A small multi-label image tagger, trained from scratch: muon at rate 0.0093, 6400 steps.
Rows from block 6, named by matrix and row number. Rows with one number belong to one neuron. Each number is 128 + 24 x the weight over its row's rms, rounded and kept within 0 to 255. All counts start at 0. After the name is the row's rms in percent of the matrix's.
# fc1: MLP up (model.blocks.6.mlp.fc1.weight, 1280x320), inputs 108-161
# fc2: MLP down (model.blocks.6.mlp.fc2.weight, 320x1280, transposed), outputs 108-161
fc1.16 118 [ 91 121 148 125 163 137 132 118 137 105  87 118 132 121 127 133 154 155 151 129 107 105 159 102 119  96 111 163 124 131 132 143 127 155 119 125 135 138 169  98 186 159 124 105 164 151 139  91  97 139 167 147 149 106]
fc2.16 112 [159 138 124 140 121  85 124 106 148 116 145 133 145 130 141  88 115 139 156 126 155 108  98 145 133 182 134  96 158 119 126  82 124 122 134  94 133 110 112 128 172 107 155 108 120 139 109 134 135 140  77 118 147 107]
fc1.17 107 [121  89 101 103 137 123 119 124 107 126 121 146 146 152 112 123 132  68 102 117  98 154  97 117 105 111 128 128 118 116 122 124 127 148 116 119 101 151 134 119 102 170 104 166 134 125 134 134 129 132 128 106 126 117]
fc2.17 104 [120 151 143 143  58  92 103 127 186 132 135 147 144 133 123 140 182 139 122 100 103  77 162 136 135 108 136  90 148 142 175 150 163 132 138 105 121 146 104 178 124 105 160 139 125 162 110 158 140 113 133 157  80 116]
fc1.18 075 [142 112 120 132 136 148  88 127 200 177 117  60 152 136 137 108 136 128 129 123  92 134 129  94 120 128 142 161 159 122  95 157  94 141 108 133 105 162 155 146 115 150 172 140 127  86 111 168 128 144 141 126 126 108]
fc2.18 081 [109 128 100 125 134 155 154 118  90 111 129 133 142 121 116 100 127 157 125 142 126 105 130 132 162 162 113 149  83 151 152 119  98 115  99 124 179 117 117 102 129 128  81 131 161 135 124  89 150 141 125 106 140 129]
fc1.19 108 [105 140 114 130  89 157 128 122 104 126 123 147 102 138 130 114 104 138  96 146 123 121  95 109 122 106 164 140 142 132 125 146 140 140 159 131  89 159 108 142 134 102 125 115 170  97 133 135 116  86 141 102 152 132]
fc2.19 106 [128 128  99 104 150 140 153 139 144 131  61 110 110 104  86 129 150 113 131 113 105 147 117 135 173  96 119 112 141 143 187 112 115 121 106  75 127 108 143 151 154 133 127 154  71 163 119 155 136 130 108 103 101 157]
fc1.20 100 [135 133  92 130 137 149 145 136 121 157 134 123 111 168 164 119 162 125 149 136  94 142  77 119 112  92 126 162 132 133 136 100 163 128 116 152 118 145 118 110 141 115 118 121 106 118 144 112 125 154  86 134 162 142]
fc2.20 089 [121 128 136 123 126  93 114 120  88 137 144 119  61  61 116 136 135  99 130 125 152  69 114 114 110 120 112 181  84 134 162 116 134  94  90 116 167 135 102 124 154 131 132 139 153 175 110 135 123 128 118  95 114 138]
fc1.21 097 [143 122 139 148 153 166 115 128 164 126 126 129 112  93 159  83 121 131  96 135 113  99 120  94 166 146 105  82 140 142 131 104 136 122 126 127 158  97 147 121 120 119  85 129 145 125 125 101 115 107 136 105 107 111]
fc2.21 085 [119  94 146 165  78 137 126 121 128 142 119  83 126 141 134 102 156 134 142 135 185 131 135 107 127 184 121 146 106 138  61 116  96 118 127 143  97 137 174 137 125  94 119 141 155 168  91 118 125 132 116 161 125 109]
fc1.22 108 [123 107 140 121 124  74 108 154  94 110 103 106 102 124 120 139 139 153 128 133 150 134  91  90 135 152 140 152  99 129 107 112 146 132 156 118  64 118 128 120 143 104 108 130 112 109  91 113 143 129 122 120 150  81]
fc2.22 107 [122 181 116 149 142 141 114 148  89 134 140 112 106 142 134 115 150 105 195 145 113 110 142  92 116 156 132 138 134  91 121 158 134  90 162 133 111  86  94 146 132 116 104 132 162 167 154 158 125 148 144 158 145 154]
fc1.23 104 [ 99  96 122 128 149  86  87 108 149 121 126 147 145 163  88 113 127 157  78 154 142 143 127  96 129 133 145 119 125 118 161 134 139 118 180  93 154 144 116  95 125 133 113 146 127 135 145  65 141 137 113 136 100 120]
fc2.23 097 [136 134 181 154 111 151 186 160 121 191 145 108  96 109 114 157 127 117 130 139 133 148  96 155 125 132  80  92 140 167 117 139 140 131 138 113 128 120 180 135 146 112 135 133 170  94 157 114 115 129  94  77 129 101]
fc1.24 111 [132 182 149 137 118 117 108 116 148  88 108 106  98 122 133 146 181 136 112 117 162 133 133 177 125 118 120 153  87 114 134 114  94 146 111 147 158 145 138 150 120 179 139 128 140 103 154  86 125  87 140 143 154  97]
fc2.24 111 [180  97 164 178 150 164 133 126 122 135  69 134 102 119 150 118 142  92 184 124 143 187  94 124 151 112 150 125 159  81  92 106  95 147  81 127  95 133 146 130 150  91 139 127 141 106 144 117 125 136 148 131 129 118]
fc1.25 093 [125  92  83 174 101 113 118  98 109 110 116 137  93 131 139 164 115  99  66  98 119  93 107 139 135 103 127  91  87  90 135 131 110 186 128 110 146 129  98 118 122 151  94 128 132 132 120 138 142 124 128 107 117 158]
fc2.25 093 [141 137 131  93 147 111 148 121 123 143 125 157  95 105  77 144 152  85 110 129  90 117  86 140 112 124 117 127 128 133 190 123 138 111 117 130 172 128 124 120 103 125 175  91 120 126 127 117 137 134 137 150 139 146]
fc1.26 115 [147 119 145 101 128 158 146 127 152 146 149 149 161 114 148 109  88 115 122 166 121 115 156 117  83  92 127  94 135 132 117 155 119 193 125 154 120 183 123 123 111 218 142 111 127 142  81 139 111 126 142 111 127 135]
fc2.26 122 [144  98 124 101 124 112 141 110 129  49 147  99 130 169 111 155 107 121 118 125 149 115 120 121 161 164 138 146 123 108 125 133 158 154  96 103 180 132 139 107 108 134 142 131 152 133 109 128 121 135 136 130 144  54]
fc1.27 073 [110 157 176 115  90 142 162  97 158 153 137 127 121 120 153  85  96 147 145 161 106 174  94 109 150 122 105 160 122 153 119 135 127 109 118 100 151  94 151 129 118 157 159 169 137 174 140 142 121 166 146 145 148 112]
fc2.27 073 [131 147  93 151 162 168 140 112 111 144 139 166 169 103 114 124 124 132 131  94 152 107 154 148 112 155 104 137 171 146 134 104  97  88 107 105 112  93  93 177  79 116 118 138 163 135 120 164  87 159 131  87 140  86]
fc1.28 093 [133 125  94 132 101 176 108 114 124 131 121 120 117 154 117  96 174 118 115 102 144 112 141 122 146 143  83 144 125 152 124 139 150 131  90 146 116 142 140 124 155 137 129 112 139 144 116 152 150 113 123 156  95 140]
fc2.28 086 [113 136 107 142 153 140 102 140 113 103 124 105 154 155 167 123 130 101 139 106  82 113 135 119 134 128 150 168 148 155 125 105 130 150 136  65 127 104 110 151 118  93  80 124 144 133 139 153 133  92 153 151 153 142]
fc1.29 110 [158 161 151 101 143 141  98 126 150 125 104 118 142 125 133 115 129 103 161 151 103 117 131 155 132 126 113 132 162 163 138 116 158 106  81 130 158 182 101 123 122 150 147  99 112 100 139 156  89 141 130 112 131  78]
fc2.29 111 [118 135 111 133 125 153 138 143 105 134 142 131 137 123 118  93 141 152 160 149 125 147 115 148  94 131 117 128 149 179 115 128  99 138 148 151 141 123 144 130 149 102 112 114 132  81 142 105 132  82  80 153 108 172]
fc1.30 083 [134 128 148 125  79 122 179 186 105 162 152 160 147 149 147 115 120 118 102 140  99 113 112 125 137 108  94 189 150 119 114 121 160 114 109  96 149  88 109 141  89 160 101 121 137  89 139 152  94 120 121 168 124 121]
fc2.30 082 [137 137 137 111 172  99  88  97 140 112 104 116 108 123 105 152 119 174 117  98 130 112 127 118 122 161 184  96  93 137 143 135 120 114 147 119 125 139 132 133 140 127 128 144 116  90  92  98 164 143 129 163 133  96]
fc1.31 092 [133 132 121  59  83 153 137  92 149  81 152  86 170 149 131 123 151 110 143 128  85 122 133 156 118  95 122 106 127 122 135 147  94 122 135 136 124  91 128 148 130 136 123  60 110 116 136 124 139 160 136 122 138 137]
fc2.31 094 [ 96 118  90 141 120 110 105 132 160 161 138 125 130 140 105 113 160 160 136 159  71  68 112  97 122 121 143 143  99 135 111 113  75 136 141 104 108 162 100 170 127 104 127 168 167 131 193 206 125 118 124 154 110 118]
fc1.32 081 [171 110 139  85 140 138 129 132 167 146 146 139 114 133  88 149 109 150 112 144 106  71 145 156 131 121 132 131  93 139 143 120 166 143 135 158 109 130 106 121 114 106 118 148 117 107 124 116 147 103 125 113 152 119]
fc2.32 088 [104 102 131 147 138  94 184 104 146 174 142 153 123 114 116 169 154 125 113  99 132 122 105 138 140 101 130 112 134  85 188 129 110 158 144 166 151 139 116 114 139 145 145 147 149 117  98 127 141  92 100 133 137 116]
fc1.33 071 [109 133 153 109 121  97 129 112  91 143 106 139 144  93  86  85 105 142 139  73  78 143 149 144 119 115 158 120 156 105 122  99 136 121 138 133 111 106 171  84 114 178 126 164 122 113 123 145 111 148 127 155 149 116]
fc2.33 073 [ 93 134 127 150 116 127 118 132  86 124 101 111 178 149 128 120 136 124  71 127 153 117 105 174 147 147 118 122 151 126 101 149 129 144 135 128 121 114  99 131  70 139 120 124 107 165 143 128 147 125  95 107 124 144]
fc1.34 098 [ 81 173  75  71 125 163 103 130 109 148  58 129 125 138 126 134 149 153 140 136 120  83 110 131 170 109 133 141 139 138 113 165 106  95 119 124 141 165  89 162 130 114 131 144 150 140 113 109 159 146 125  94 132 119]
fc2.34 103 [159 142  98 110 126 111 173 132 108 163 126 124 117 109 103 108 110 132 159 163 161 152 137 136 194 106 151 116 140 119 129 174 112 129 142 102 125 103 161 145 132 167 159 161 126 130 133 135 161  83 168 174 122 134]
fc1.35 070 [158 132  85 100 100 170  99 100 133 148  98 119 108 119 138 109 144 126 132 140 116 123 119 147 145 152 137 172 137 123 144 148  90 127 141 137 115 133 161 130 155 155 149 145 109 137 166  95 146 154  90 110 156 155]
fc2.35 073 [113 109 144 181 184 155 124 105 105 157 103 123 120 104 121 158 128 130 143  94 114 128 105 115 123 131 112  99 105 125 111  85 153 154 128 118 114 123 103  98 114 127 105 138 133  79 139 135 147  66 128 146  86 126]
fc1.36 089 [123 116 143 142 161 138 140 106 161 117  85 150 153 146 118 147 130 123  97 126  93 136 184 120  97 104 120 118 117 141 143 147 160 161 120 113 129 143 105  65  67  98 149 109 173 126 131 116 116 132 144 138 112 124]
fc2.36 089 [143 128 106 135 110 112 149 128 118 114  85 124 135 140 180 122 123 111  81 131 178 151 100  85 122  96  87 153 110 114 137 111 128 130 175 125 148 115 145 155 132 103 137 147 118 163 101 128 176 122 101 119  84 118]
fc1.37 077 [105 121 116 145 120 121 140 103 128 107 134 133 162  79  94 135  99 173 132 117  95  80 110 102 110  98 125 142 103 156  86  91 108 106  88 187 105 149 210 121 109 123 150 134 116 152 106 160 129 140 154 154 124 106]
fc2.37 070 [119 153 115 142 161 130 103 101 137 161 122 129 117 101 165 137  64 170 138 108 110 128 131 128 132 153 135 139 141 127 156 155  93 150 138 116 129 123  79 146 130  90 136 125 135 134 139  99 148 133 148 104 148 110]
fc1.38 071 [ 92  80  99 130 158 149 135 136  80 135 141 103 125 114 144 163  98 123 102 128 146 124 150 145 129 123 168 133 115 127  95  93  99 129 115 187 101 137 136 138 137 149 114 126 122 133 156 133 170 105 173 144 152 148]
fc2.38 073 [152 103 129  92 116 150 141 139 133 106 117 132 110 144 147 145 144 129 140 142 150 137 193 141 140 136 116 140 158 135 116 141 131 134 146  94 112 113 160 156 146 101 137 111 128 152 137 118 154  86 155  62 106 119]
fc1.39 091 [137 123  95 157 115 152 117  79 179 164 157  99 151 133 134 135  85 136 132 144 127 105 169  72 165 117 143  86 137 164 115 143 144 102 109 154 122 143  94 130 128 123 137  92 136 159 157 151 187 141 160  91 131  98]
fc2.39 091 [ 96 169 142 109 144 126  69 189 155 128 111 115  99 115 148 176 152 150 152  83  93  74 174 154 155 158 168 156 148 122 155 131 154 157 129 148 109 129 154 112 162 185  63  77 128 118 144 136 118  94 163 101 158 113]
fc1.40 123 [131 124 146  94 147 139 146 137 145 161 117  96  94 112 114 126 123 115 101 151 106 153 130 137 146 149 141 105 114 105  97 108  84 105 150 134 111 116 135 113  84 158 156 141 133 152 157 111 144 105 116 170 121  95]
fc2.40 131 [102 130 107 142 125 131 129  89 133 117 127 126 102 133 131  79 162  91 135 130 140 116 142 135 165 164 117 151 115 113 135 127 123 162 116 111 113  96 131  98 147 127 155 148 141 144 124  92 115 161 138 131  91 168]
fc1.41 070 [142 101 177 163 110 114 152 109 140 162 121 115 125 120 114  93 129 135  87 147 115  93 144 147 118 105 100 123 149  98 113 110 142 131 140 130 102 125 132  59 135 176 141 110 103 114  79 103  82 187 158 167 114 106]
fc2.41 065 [137 131  70 119 120 138 113 112 117 105  98 120 141 172  85 137 121 114 147 104 116 114 106 112 158 164 132 119 133 154 138 170 151 115 146 160 120 119 154 118  97 111 135 120 163 140 103 158 104 132 125 122 125 140]
fc1.42 071 [156 143 130 144 126 146 130 125 171 114  93 112  92 147 125 116 100 109 146 139 121 116 139 113 181 126 117 138 139 109 138 138  98  95 120 171 130 122  88 111 127 128 122 113 156 107 145  61  98 141  52 141  98 136]
fc2.42 065 [112 118 119 137 113 165 128 141 117 133  94 112  86 146 124 162 123 138 152 123 108  88 113 181 153 131 125 146 146 160 135 107 147  94  79 127 137 157 149 186 108 157 118 127 143 112 104 114 108 113 132 120  99 148]
fc1.43 098 [125 136 102 136 132 160 170  75  99 157  80 163 169  89 118 178 127 113 179 114 147 132  97  98 131 146 132 120  94 176 111 144 113 100 120 152 146  96  90 114 149 123 148 113 130 140 122 103 135 119 147 143 104 143]
fc2.43 096 [117 124 117 127  90 104 134 138 156 147 172 113 119 158 109 125 136 145 129  94  61 156 125 168 134 120 170 153  86 118 136 105 157 107 112 112 120 132 129 137  95 127 118  98 129 130 145 112 156 167 147 109 130  77]
fc1.44 130 [128 136 137 146 114 116 173 123  91 168 136 162 108 135 143 115  89 116 125  99 124 174 136 119 143  93  98 162 132 146 106 136 118 106 113  62 158 119 109 123 119 148 129 142 109 108 156 152 154  92  69 136 123 101]
fc2.44 131 [122 153 124  91 140 182 128 114 131 160 174 110  97 106 128 132 138 106 138 137 165 145  78 160 117  89 164 115  91 118 171 125 160 131 112 139  92 143 108 127 163 160  76 118 115  70 128 115 113 147  97 160 141 149]
fc1.45 076 [101 108 137 117  83 167  97 142 155 114 171 111 126 103 168 122 124 109 109 112 146 128 124 116 165  95 133 133  81 162 140 133  93 112 144 168  95 150 134 139  95 128 120 122 113 113 121 138 135 134  91 167 126 120]
fc2.45 074 [128 164  89  91 151 113 120 145 133 118 137 150 130 122 158 126 114 106 125 109  85 119 127 127  59 133 163 131 142 158 144 153 141  91 117  97 158 149 133 109 149 125 143 142  83 146 124 119  95 121 165 138 140 120]
fc1.46 109 [106 128  88 114 147 130 145 135 154 151 157 132 115 117 108 153  81  68 125 128  91 115 151 141  98 147 167 124 153  94 161 141 153 118 110 108 132 147 116 117 151 125 103 168 152 134 109 132 131 120 114 135 102 128]
fc2.46 104 [120 176 155 143  78 123 142 126  94 159 117 142 104 135 136 139 123 171 135 148 142 122 128 109 145 143 106 129 149 190 149 133 125 137 118 121  74 121 115 104  89 135 148  57 114 145 106 137 146 147 151 131  68 134]
fc1.47 127 [131 160 117 126  90 153 101 139 104 117 152 153  79 120 129 162 120 136 127 148 149 174 119 137  94  88  87 190 140  93 134  98 151 121 177 168  90 146  71 106 158 125 132 106 139 116 113 122 151  98 135 122 103  62]
fc2.47 130 [112  77 115 112 154 112 107 128 186 143 141 157 114 137 116 107 158  82 138 109 110 129 131 130 124 118 129 123 168  92 123 194  92 131 132 146 133 154 151 145 110 123 152 127 127 128 123 142 153 131 173 104 169 101]
fc1.48 115 [134 100 124  82  99  90 127 118 147 127 135 136 120 117 145 153 106 115 118 115 129  79 154 107 136 163  91 148 121 115 165 150 159 140  95 141 122 139 156  88 169 124 118 180 128 126 176 161 163 146 108  90 160 128]
fc2.48 109 [142 131 114 166 136 128 121 117  68  98  92 134 137 155 143 129 139 126 139 128 149 136 144 170 148  93 171 100 119 145  78 122 163 156 118 140 120 163 135 145  92 112 122 123 101 131 130 123 106 163 138 121  88 140]
fc1.49 082 [103 133 124 117 113 173 153 138 138 134 123 111 171 160  97 130 126 110 130 138  99 164 133 108 143 145 113 124 107 170 157 159  68 123 153 139 139 151 136 122 163 153 142 162 133 143 128 131 141 123  97 163 110 104]
fc2.49 082 [126 134  59  84 165  86  70  97 153 124 136 162 116  80 126 135 124  86 151 133 154 118 177 131 131 133 110 151 125 122 119 125 131 122 148 106 144  90 131  82 165 110 107 115 142 127 152 119 124 109 154 124  65 158]
fc1.50 096 [135 115 113 105 120 112 133 110 153 125 146 120 142 120 151 147 137 173 123 140 151 112 146 146 102 111  76 140 128 131 104 120 112 124 126 136 156  79 155 116 126  94 164 131 129 140 122 138 111 136 120 134 127 123]
fc2.50 098 [110 173 132 127 113 150 131 130 159 128  88 143 121  77 145 138 139 129 199 108  87 120 120 113 120 173 145 120 126 163 144 125 106 108 125 131 165 145 167 141  87  89 151 130 165 101 125 108 107 122 140  91 152 135]
fc1.51 112 [149  75 122 134 172 122 136 120 131 166 134 167 150 143 111 144 153 168 129 153 140 181 116 122 127 169 120 133 156 129 116 133 101 110 130 105 130 158 133 139 117 170 157 158 102 121 103  67  86 152 155 123 145 126]
fc2.51 107 [160 134 126 148 132 134 118 150 131 157 165 139 130 105 157 126 131  86 119 101 113 144 102 110 145 130 134 122 168  96 120 137 115 100 135 119 163 115 101 134 140 169  66 125 113  88 149 125 131 128 130  92  95 149]
fc1.52 125 [116 141  98 100 141 110 118  83 159 165 134 120 133 106 127  81 136 125 148 110 102 117 116 165  91 143 153  88 153 113 119 148 146 139 149 138 144  98 122  88 123 126 112 151 178 114 142 114 164  56  87 135 127 163]
fc2.52 111 [169 147 154 146 116 150 150 110 148  97 154 111 120 106 136 140 132 161 115 121 141 114 142 147 114 149 170 144  99 169 142 143 179 123 112 148 156 148 139 130  92 178 132 134 148 105 129 122 102 133 115 114 167 170]
fc1.53 107 [120 139 107 174 127  83 140 113 119 149 126 140 100 122  91 124 134 140 160 114 157 142  95 146 143 103 116  66 147 135 132 143 126  89 172 101 180  69 131  83 156 131 153 142  85 136 113  97 147 142 137 107 103 182]
fc2.53 111 [167  68 127 143 101 183 120 110 120 105 140 177 148 132 138 131  71 113 118 168 136 110 165 110 144 120 151 152 120 109 106 119 138 115 115 102 145 163 156 144  82 123 124 122 124 126 116 101 155 130 117 144 114 149]
fc1.54 110 [114 138 119 149 116 134 138 105 169 107  95 121 128 105 123 165  95  91 138 182 101 141 114 146 141 136 104 120 120 103 129 133 148 151 114 124 163 103 143 213 115 139 100 108 121 124 157 134 155 147 112 105 121 200]
fc2.54 101 [143 125 137 165 127 159 113  95 126 105 163 132 140 136 169 111  98  90 125 100 152 131 130 117 120 154 102 110 132 124 105 142 117 117 162 100  69 120 122 117 123 101 130 109 138 145 162 127 135 115 125 100 161 101]
fc1.55 095 [ 98 145 111 130  96 139 133 117 160 137  91 128 158  65 145 103 104 102 116 141 144 145 136 117 149 132 142 134  96 151 103  84 132 110 167 136 111 130 143 105  86 112  81 110 117 132 102 127 135 134 131 124 129  92]
fc2.55 093 [129 137 133 174 122 158 120 120 122 115 151 113 129 145  68 100 127 141 167  90 165 138 164 101 136 147 113 138 118 133 145 140 130 141 170 129 132 104 110 132 130 119  93  90 144  86 135  84 196  99 165 102 126 120]
fc1.56 107 [166 107  96 116 130 131 144 140  87 129 108 153 156 122 111 100 141 147 104 122 145 108 125 130 148  97 160 130 126 115 123 147 126 161 163 119 162 113 120 115 102 114 155 166 137 137 146 117 113 156 112 106 182 129]
fc2.56 109 [128 116 148 136 112 130 125 155 164  73  77 162 115 141 130 130 176 140 143  90 120 148  97 139  82 144 132 128 167 109 144 126  92 119 121 125 140 140 122 182 137 121 155 127 139 101 126 154 118 110 135 140 133 116]
fc1.57 094 [ 88  92 113 114 141 102 147 117 137 139 142 108 149  80 102 124 106 171 127 107  92 190 142 144 158 120 116 126 144 128 112 117 131 149 131 100 148 122 144 199 123 114 120 125 129 126 156 142 104 147 153  99 119 117]
fc2.57 090 [121 104 154 116  89 114 111 144  93 147 110  81  78 120 125 120 136  99 123 112 125 133 121 110 130 120 120 100 147 139 119 191 105 131 142 122 141 142 122 101 101 138 142 138 147 152 138 115 111 161 124 132 172 158]
fc1.58 062 [ 79 114 169 138 135 149 157  83  97 144  81  96 145 155 129 148 146  84 132 128 146 158 116 122 127 154 133 118 109 125 101 147 152 157 146  86 156 126 101 129  99 132 155 114 124  95 127 190  76 197 140 163 154 144]
fc2.58 057 [117 158 112 140  79 132 109 157 108  61 139 141  59 133 116 117 100 126 145 103 151 122 144 151 147 139 110 137  92 166 157 140 166 145  98 165 145  97 131 149 176 146 108 144 100 154  97 135 152 110 132 155  94 150]
fc1.59 101 [ 54 123 151 151 148 128 160 126 125 114 112 135 137  91 157 135 127 120  59 156 120 119 164 101  95 118 107 144 131 155 113 108 131 124 136 136 146  98 140 103 107  90 106 152  88 131 131 153  87  98 106 154 114 129]
fc2.59 101 [156 112 127 126 124 151 128 137 106 145 130 124 123  72 132 101  97 143 143 108 128  89 131 139 180 133 107 122 148 135 100 155 144 130  78 151 121 152 115 107 130 147 155 126 159 127  82 160 122 155 113 141  75 113]
fc1.60 087 [ 77 128 101 142 111 137 117 130  65 150 135 120 178 136 114 122 155 140 104 108 160  87 108 123 125 147 134 118 178  97 145 127 116  99 130 107 129 123 122  93 135 159 140 108 121 118 146 142 119 138 122 150 142 141]
fc2.60 092 [124 171 156 135  90 147 135 131 141  95 131 141 112  97 101 108 112 125 156 118 144 156 116 143 116 116 110 168 126 144 122 146 111 136 144 121 110 107 169 154 127 117  80 135 114 127 136 145 142 122 121 131 123 145]
fc1.61 095 [114 145 172 143 123 131 140 146 115 136 146 147 120 132 132  99 141 157 112 150 111 158 106 123 126  94 118 147 119 145 125 169 158 182 124 159 163 128 149 136 154 129 133 140 110 126 177 101 144 116 142 106 152 136]
fc2.61 092 [148 136 100 116 146 134 101 115 117 113 117 124 121 162 180 136  71 112 123 100 105 149 142 154 119 117 164 149 150 155 157 113 148 142 152 159 110 126 136 144  93 131 111 165 182 123  66 142 110 117 148 143 101 152]
fc1.62 106 [124 130 126 123 166 120 110 121 123 102 167 136 126 185 131  84 102 158 142 157 121 130  91 172 126 116  97 123 138 131 115 121 125 161 168 124 170 139 127 167 128 109 156 106 131 107 146 114 122 163  86 115 101 111]
fc2.62 115 [144 192 114 141  94 122  92 124  72 115 146 121 150 156 122 105 158 187 124 110 116 169 143 124 150 122 141  97 147 144 149 136 152 116  83 157 125 122 157 117 135 124 102  90 125 131  96 132 150 121 143 103 129 151]
fc1.63 083 [135 103 121 154 118 133 150 118 117 104 131  98 113  75 136 143  98 103 121  95 124 138  84 139 122 114 146 124 136 135 114  95 139 105 151 115 124 139 120 117  91 182  70 121 157 129 111 134 112 140  84 119 107 131]
fc2.63 074 [117 114 131  95 169 126 106  84 136 109 149 147 157 114 120 152 124 150 125 190 135 141 132 167 130 136  81 134 217 124 146 119 173 150 100 100 132 119 128 134 148 128 112 148 105 141 109 107 141 152 125 161 152 147]
fc1.64 110 [137 146 155 145 151 119 153 161 113 189 106 126 103 123 140 149 171 120 116 136 130 128 142 110 136 159 117 102 135 113 119 127 153 103 125  78 129 123 152 108 144 121  71 106 110 109 138  78 148 166 174 167 104  84]
fc2.64 112 [146 167  89 153 112 170  89 105 168 130 153 120 138 122 125 101  91 114 142  95  98 123 123 122 121 148 137 154 110 188 144 174 123 115 137 121 130 119 114 108 115 121 126 189 120 124 117 153  73 134  97 149 141 150]
fc1.65 075 [144 128 148 126 102 110  87 115 161 153  59 163 109  82 136 124 106 114  93 123  86 129  95 162 165 149 122 135 114  94 123 145 135 105 105 151 137 110 134 162 131 106 139 135  98 124 115 155 109 105 132  97 109 107]
fc2.65 074 [153 128 159 165 157 186 112 128  72 102 132 142 140 152 114  98 114 151 146 138 161 113 120  84 133 127 172 141 120 124 140 143 156 171 114 134  89 178 124 112 126 152 134 165 158  80 136 116 143 115 117 143 129 115]
fc1.66 101 [134  79 163 139 122 112 129 144 116 151 121 130 108 111 130 106 146 141  89 154 126 127  83 122 103 143  86 122 146  65  99 142  97 165 114 137 140 164 119 132 172 119 151 105 167 144 108 121 172 125 157  97  90 153]
fc2.66 096 [130 154 106 130 144 142 131  99 128 119 164 135 125 140 117 107 173 122 158 139 111 139 128 148 120  99 110 190 147 139  94 134 127 145 120 140 135 119 137 151 126 107 138 163 130 113 166 144 127 163 143 169 153 149]
fc1.67 114 [ 91 102  66 141 109 136 135 143 113 156  74 126 138 129  83  96 105 132 133 127 149 127 141 115 123 140  89 123 140 138 133 176 129 170 125 101 126 155 130 139 122 160 143 107 122 141 152 101 127 133 150 100 157 174]
fc2.67 112 [156 128 119 159 126  99 156 136 156 117 155 141  83 149  86 156 121 110 107 158  91 129 154 129 110 141 114 170 130 122 122 112  88  90 122 119 111 155 125 151 131 124 138 140 103 115 111 128 110 108  93 107 104  85]
fc1.68 095 [141 109  98 120 138  92 129 131 157  99  87 103 137 134 120 137  90 112 138 123  96 138 120 119  95 116 170 159 189 133 141 119 155 121 156 142 139 111 130 139 157 112 148 121 122  96 151 111 139 109 106 152 142 117]
fc2.68 092 [135 125 140 153 135 133  89 142 122 177  65 123 155 180  94 124 154 131 120 171 111 119 132 144 150 123 111 126 128 128 156 111 129 119 110  97 113 111 138 113  74 130 156 177 128 110 140 119 115 107 113 117 150 110]
fc1.69 111 [153 114 107 126 153 149 141  95 130 141 139 109 147  92 107 107 162 110 112 153 113 114 131 190 113 116 162 123 107 152 150  81 119 164 123 151 166 157 125 124  87 125  96 128 115  93 158 124 114 142 108 132 115  99]
fc2.69 114 [132 114 111 133 123 148 123 145 130 109 127  95 118 112 109 106 164 115 133 105 140 169 122  79 151  96 157 141 134 115 136 125 135 143 155  87 121 103 157 165 148 124  78 127  99 147 164 106 104 160 156 131  98 146]
fc1.70 062 [126 139 103 111 123 115 139  98 178 140 152  86 133 130  87  89 139  92 139  88 157 156 139 130 140 100 136  64 124 121 121  93 112 162 140 142 134 146 143 152 112 139 163 170 129 153  89 101 140 130 114 144 122 129]
fc2.70 066 [134  92  99 127 154 124 164 160 146  94 152 112 154 150 179 122  96 116  72 100 115 124 142 138 127 132 113 114 115  99  88 137 146 117 127  91 126 131 125 109 130 103 125 132  96 139 100 107 133 150 123 101  88 129]
fc1.71 119 [102 162  87 139 128  89 121 150 142 133 134 156 135 130 120 155 114 157 157 111 137 137 106  96 113 130 115  82 119 113 112 151  79 109 150  77 133 115 130 169 125 116 114 144  97 129 113 141 181 143 106 133 136 136]
fc2.71 122 [105 117 121 116 130 126 124 103 104  82  87 133 135 145 202 138 104 167 134 170 160 148 159 153 146 117 138 155 175 123 111 118 147 136 118 118 115 121 102 175  85 115 116 145 135  98 120 170 128 100 129 140 106 117]
fc1.72 104 [143 151  77  93 105 112 109  96 138 178 114 128 148 122 137 122 194 101 144 105 143 122 129 125 174 167  87 136 137 132 104 132 114 123 113 122 119 140 126 145 122 137 118 135 187 128  69 143 128 104 130 101 117  87]
fc2.72 101 [138 109 109 151  84 103 123 135 107 158 125 126 117 158 142 170 110  99 127 120  94  84 136 149 151 144 144 132 146 176 135 112 176 111 137 122 155 139 117 133 120 132  66 128 111 144 172 133 122 138 143  98 131 116]
fc1.73 119 [157 106  94 160 147 116 129 146 153 136 121 148 122 121 122 127 103  91 135 128 106 147 122  92 160 129 115 147  97 156 156  94  86  97 132  98 149 114 131 179 120 118 101 129 106 133 163 109 122 133 128 141 125 108]
fc2.73 111 [ 97 155 105 110 125 102 145 108 159 152 107 151 104 115 134 148 132 122 137 148 153 133 112  93  92 109 108 123 134 130 152 128 160 145 142  94 110 181  98 136 156 140 131 150 180 138 134 125 136 147 148 163 122 120]
fc1.74 080 [148 129 118 142 158 114  76  90  98 134 103 160 151 130 131 157 185 115 174 125 153 131 168 141 168 110 156 163  88 136 109 143 106 117 115 137 144 111 147 181 129 106 148 145 164 138 145 115 107 126 156  98  97 128]
fc2.74 085 [ 82 126 120 103 138 125 106 138 123 188 144 126 104 108 114 112 122  88 125 104  96 134  94 105 124 155 129 122 143 145 135 109 163 106 134 165 133 134 126 109 143 163 106 118 122 168 125 132 127 124 148 140 133  89]
fc1.75 086 [140 104 122 114 131 129 129  73 127 104  89 118 166  86 136 118 145 128 104  74  66 174 139 158 119 137 159 109 106 109 136 100 112 139 128  77 185 121 133 145 134 144 128 125 170 172 101 141 142 106 151 137 124  96]
fc2.75 086 [137  98 151 117 123  99 180 158 129 172 113 184 128 165  82 135 174 113 126 110  81 133 140 130 114 117 122 108 102 129 184  87 170 107 146 111 128 178  96 148 126 111 129 129 164 159 109 151 143  85 126 109 152 140]
fc1.76 088 [136 153  76 129  94 128 115 137 134 149 107 125 143 136  78  91 123 148 125 123 141 126 127 120 129 115 128 170  97 121 174 127 109 114  98 153 136 133 151 122 149 170 121 166 117  97 142 128 130  71 106 108 106 103]
fc2.76 087 [151 176 146 125 134 125 136 134 129 147 172  87 117 113 120 133 140 163 133  99 115  77  95 129  94 127 126 105 110 108 139 152 168 150 147 170 149 127 113 105  92 159 144 129 114 126 115 122 138 155 130 139  87 113]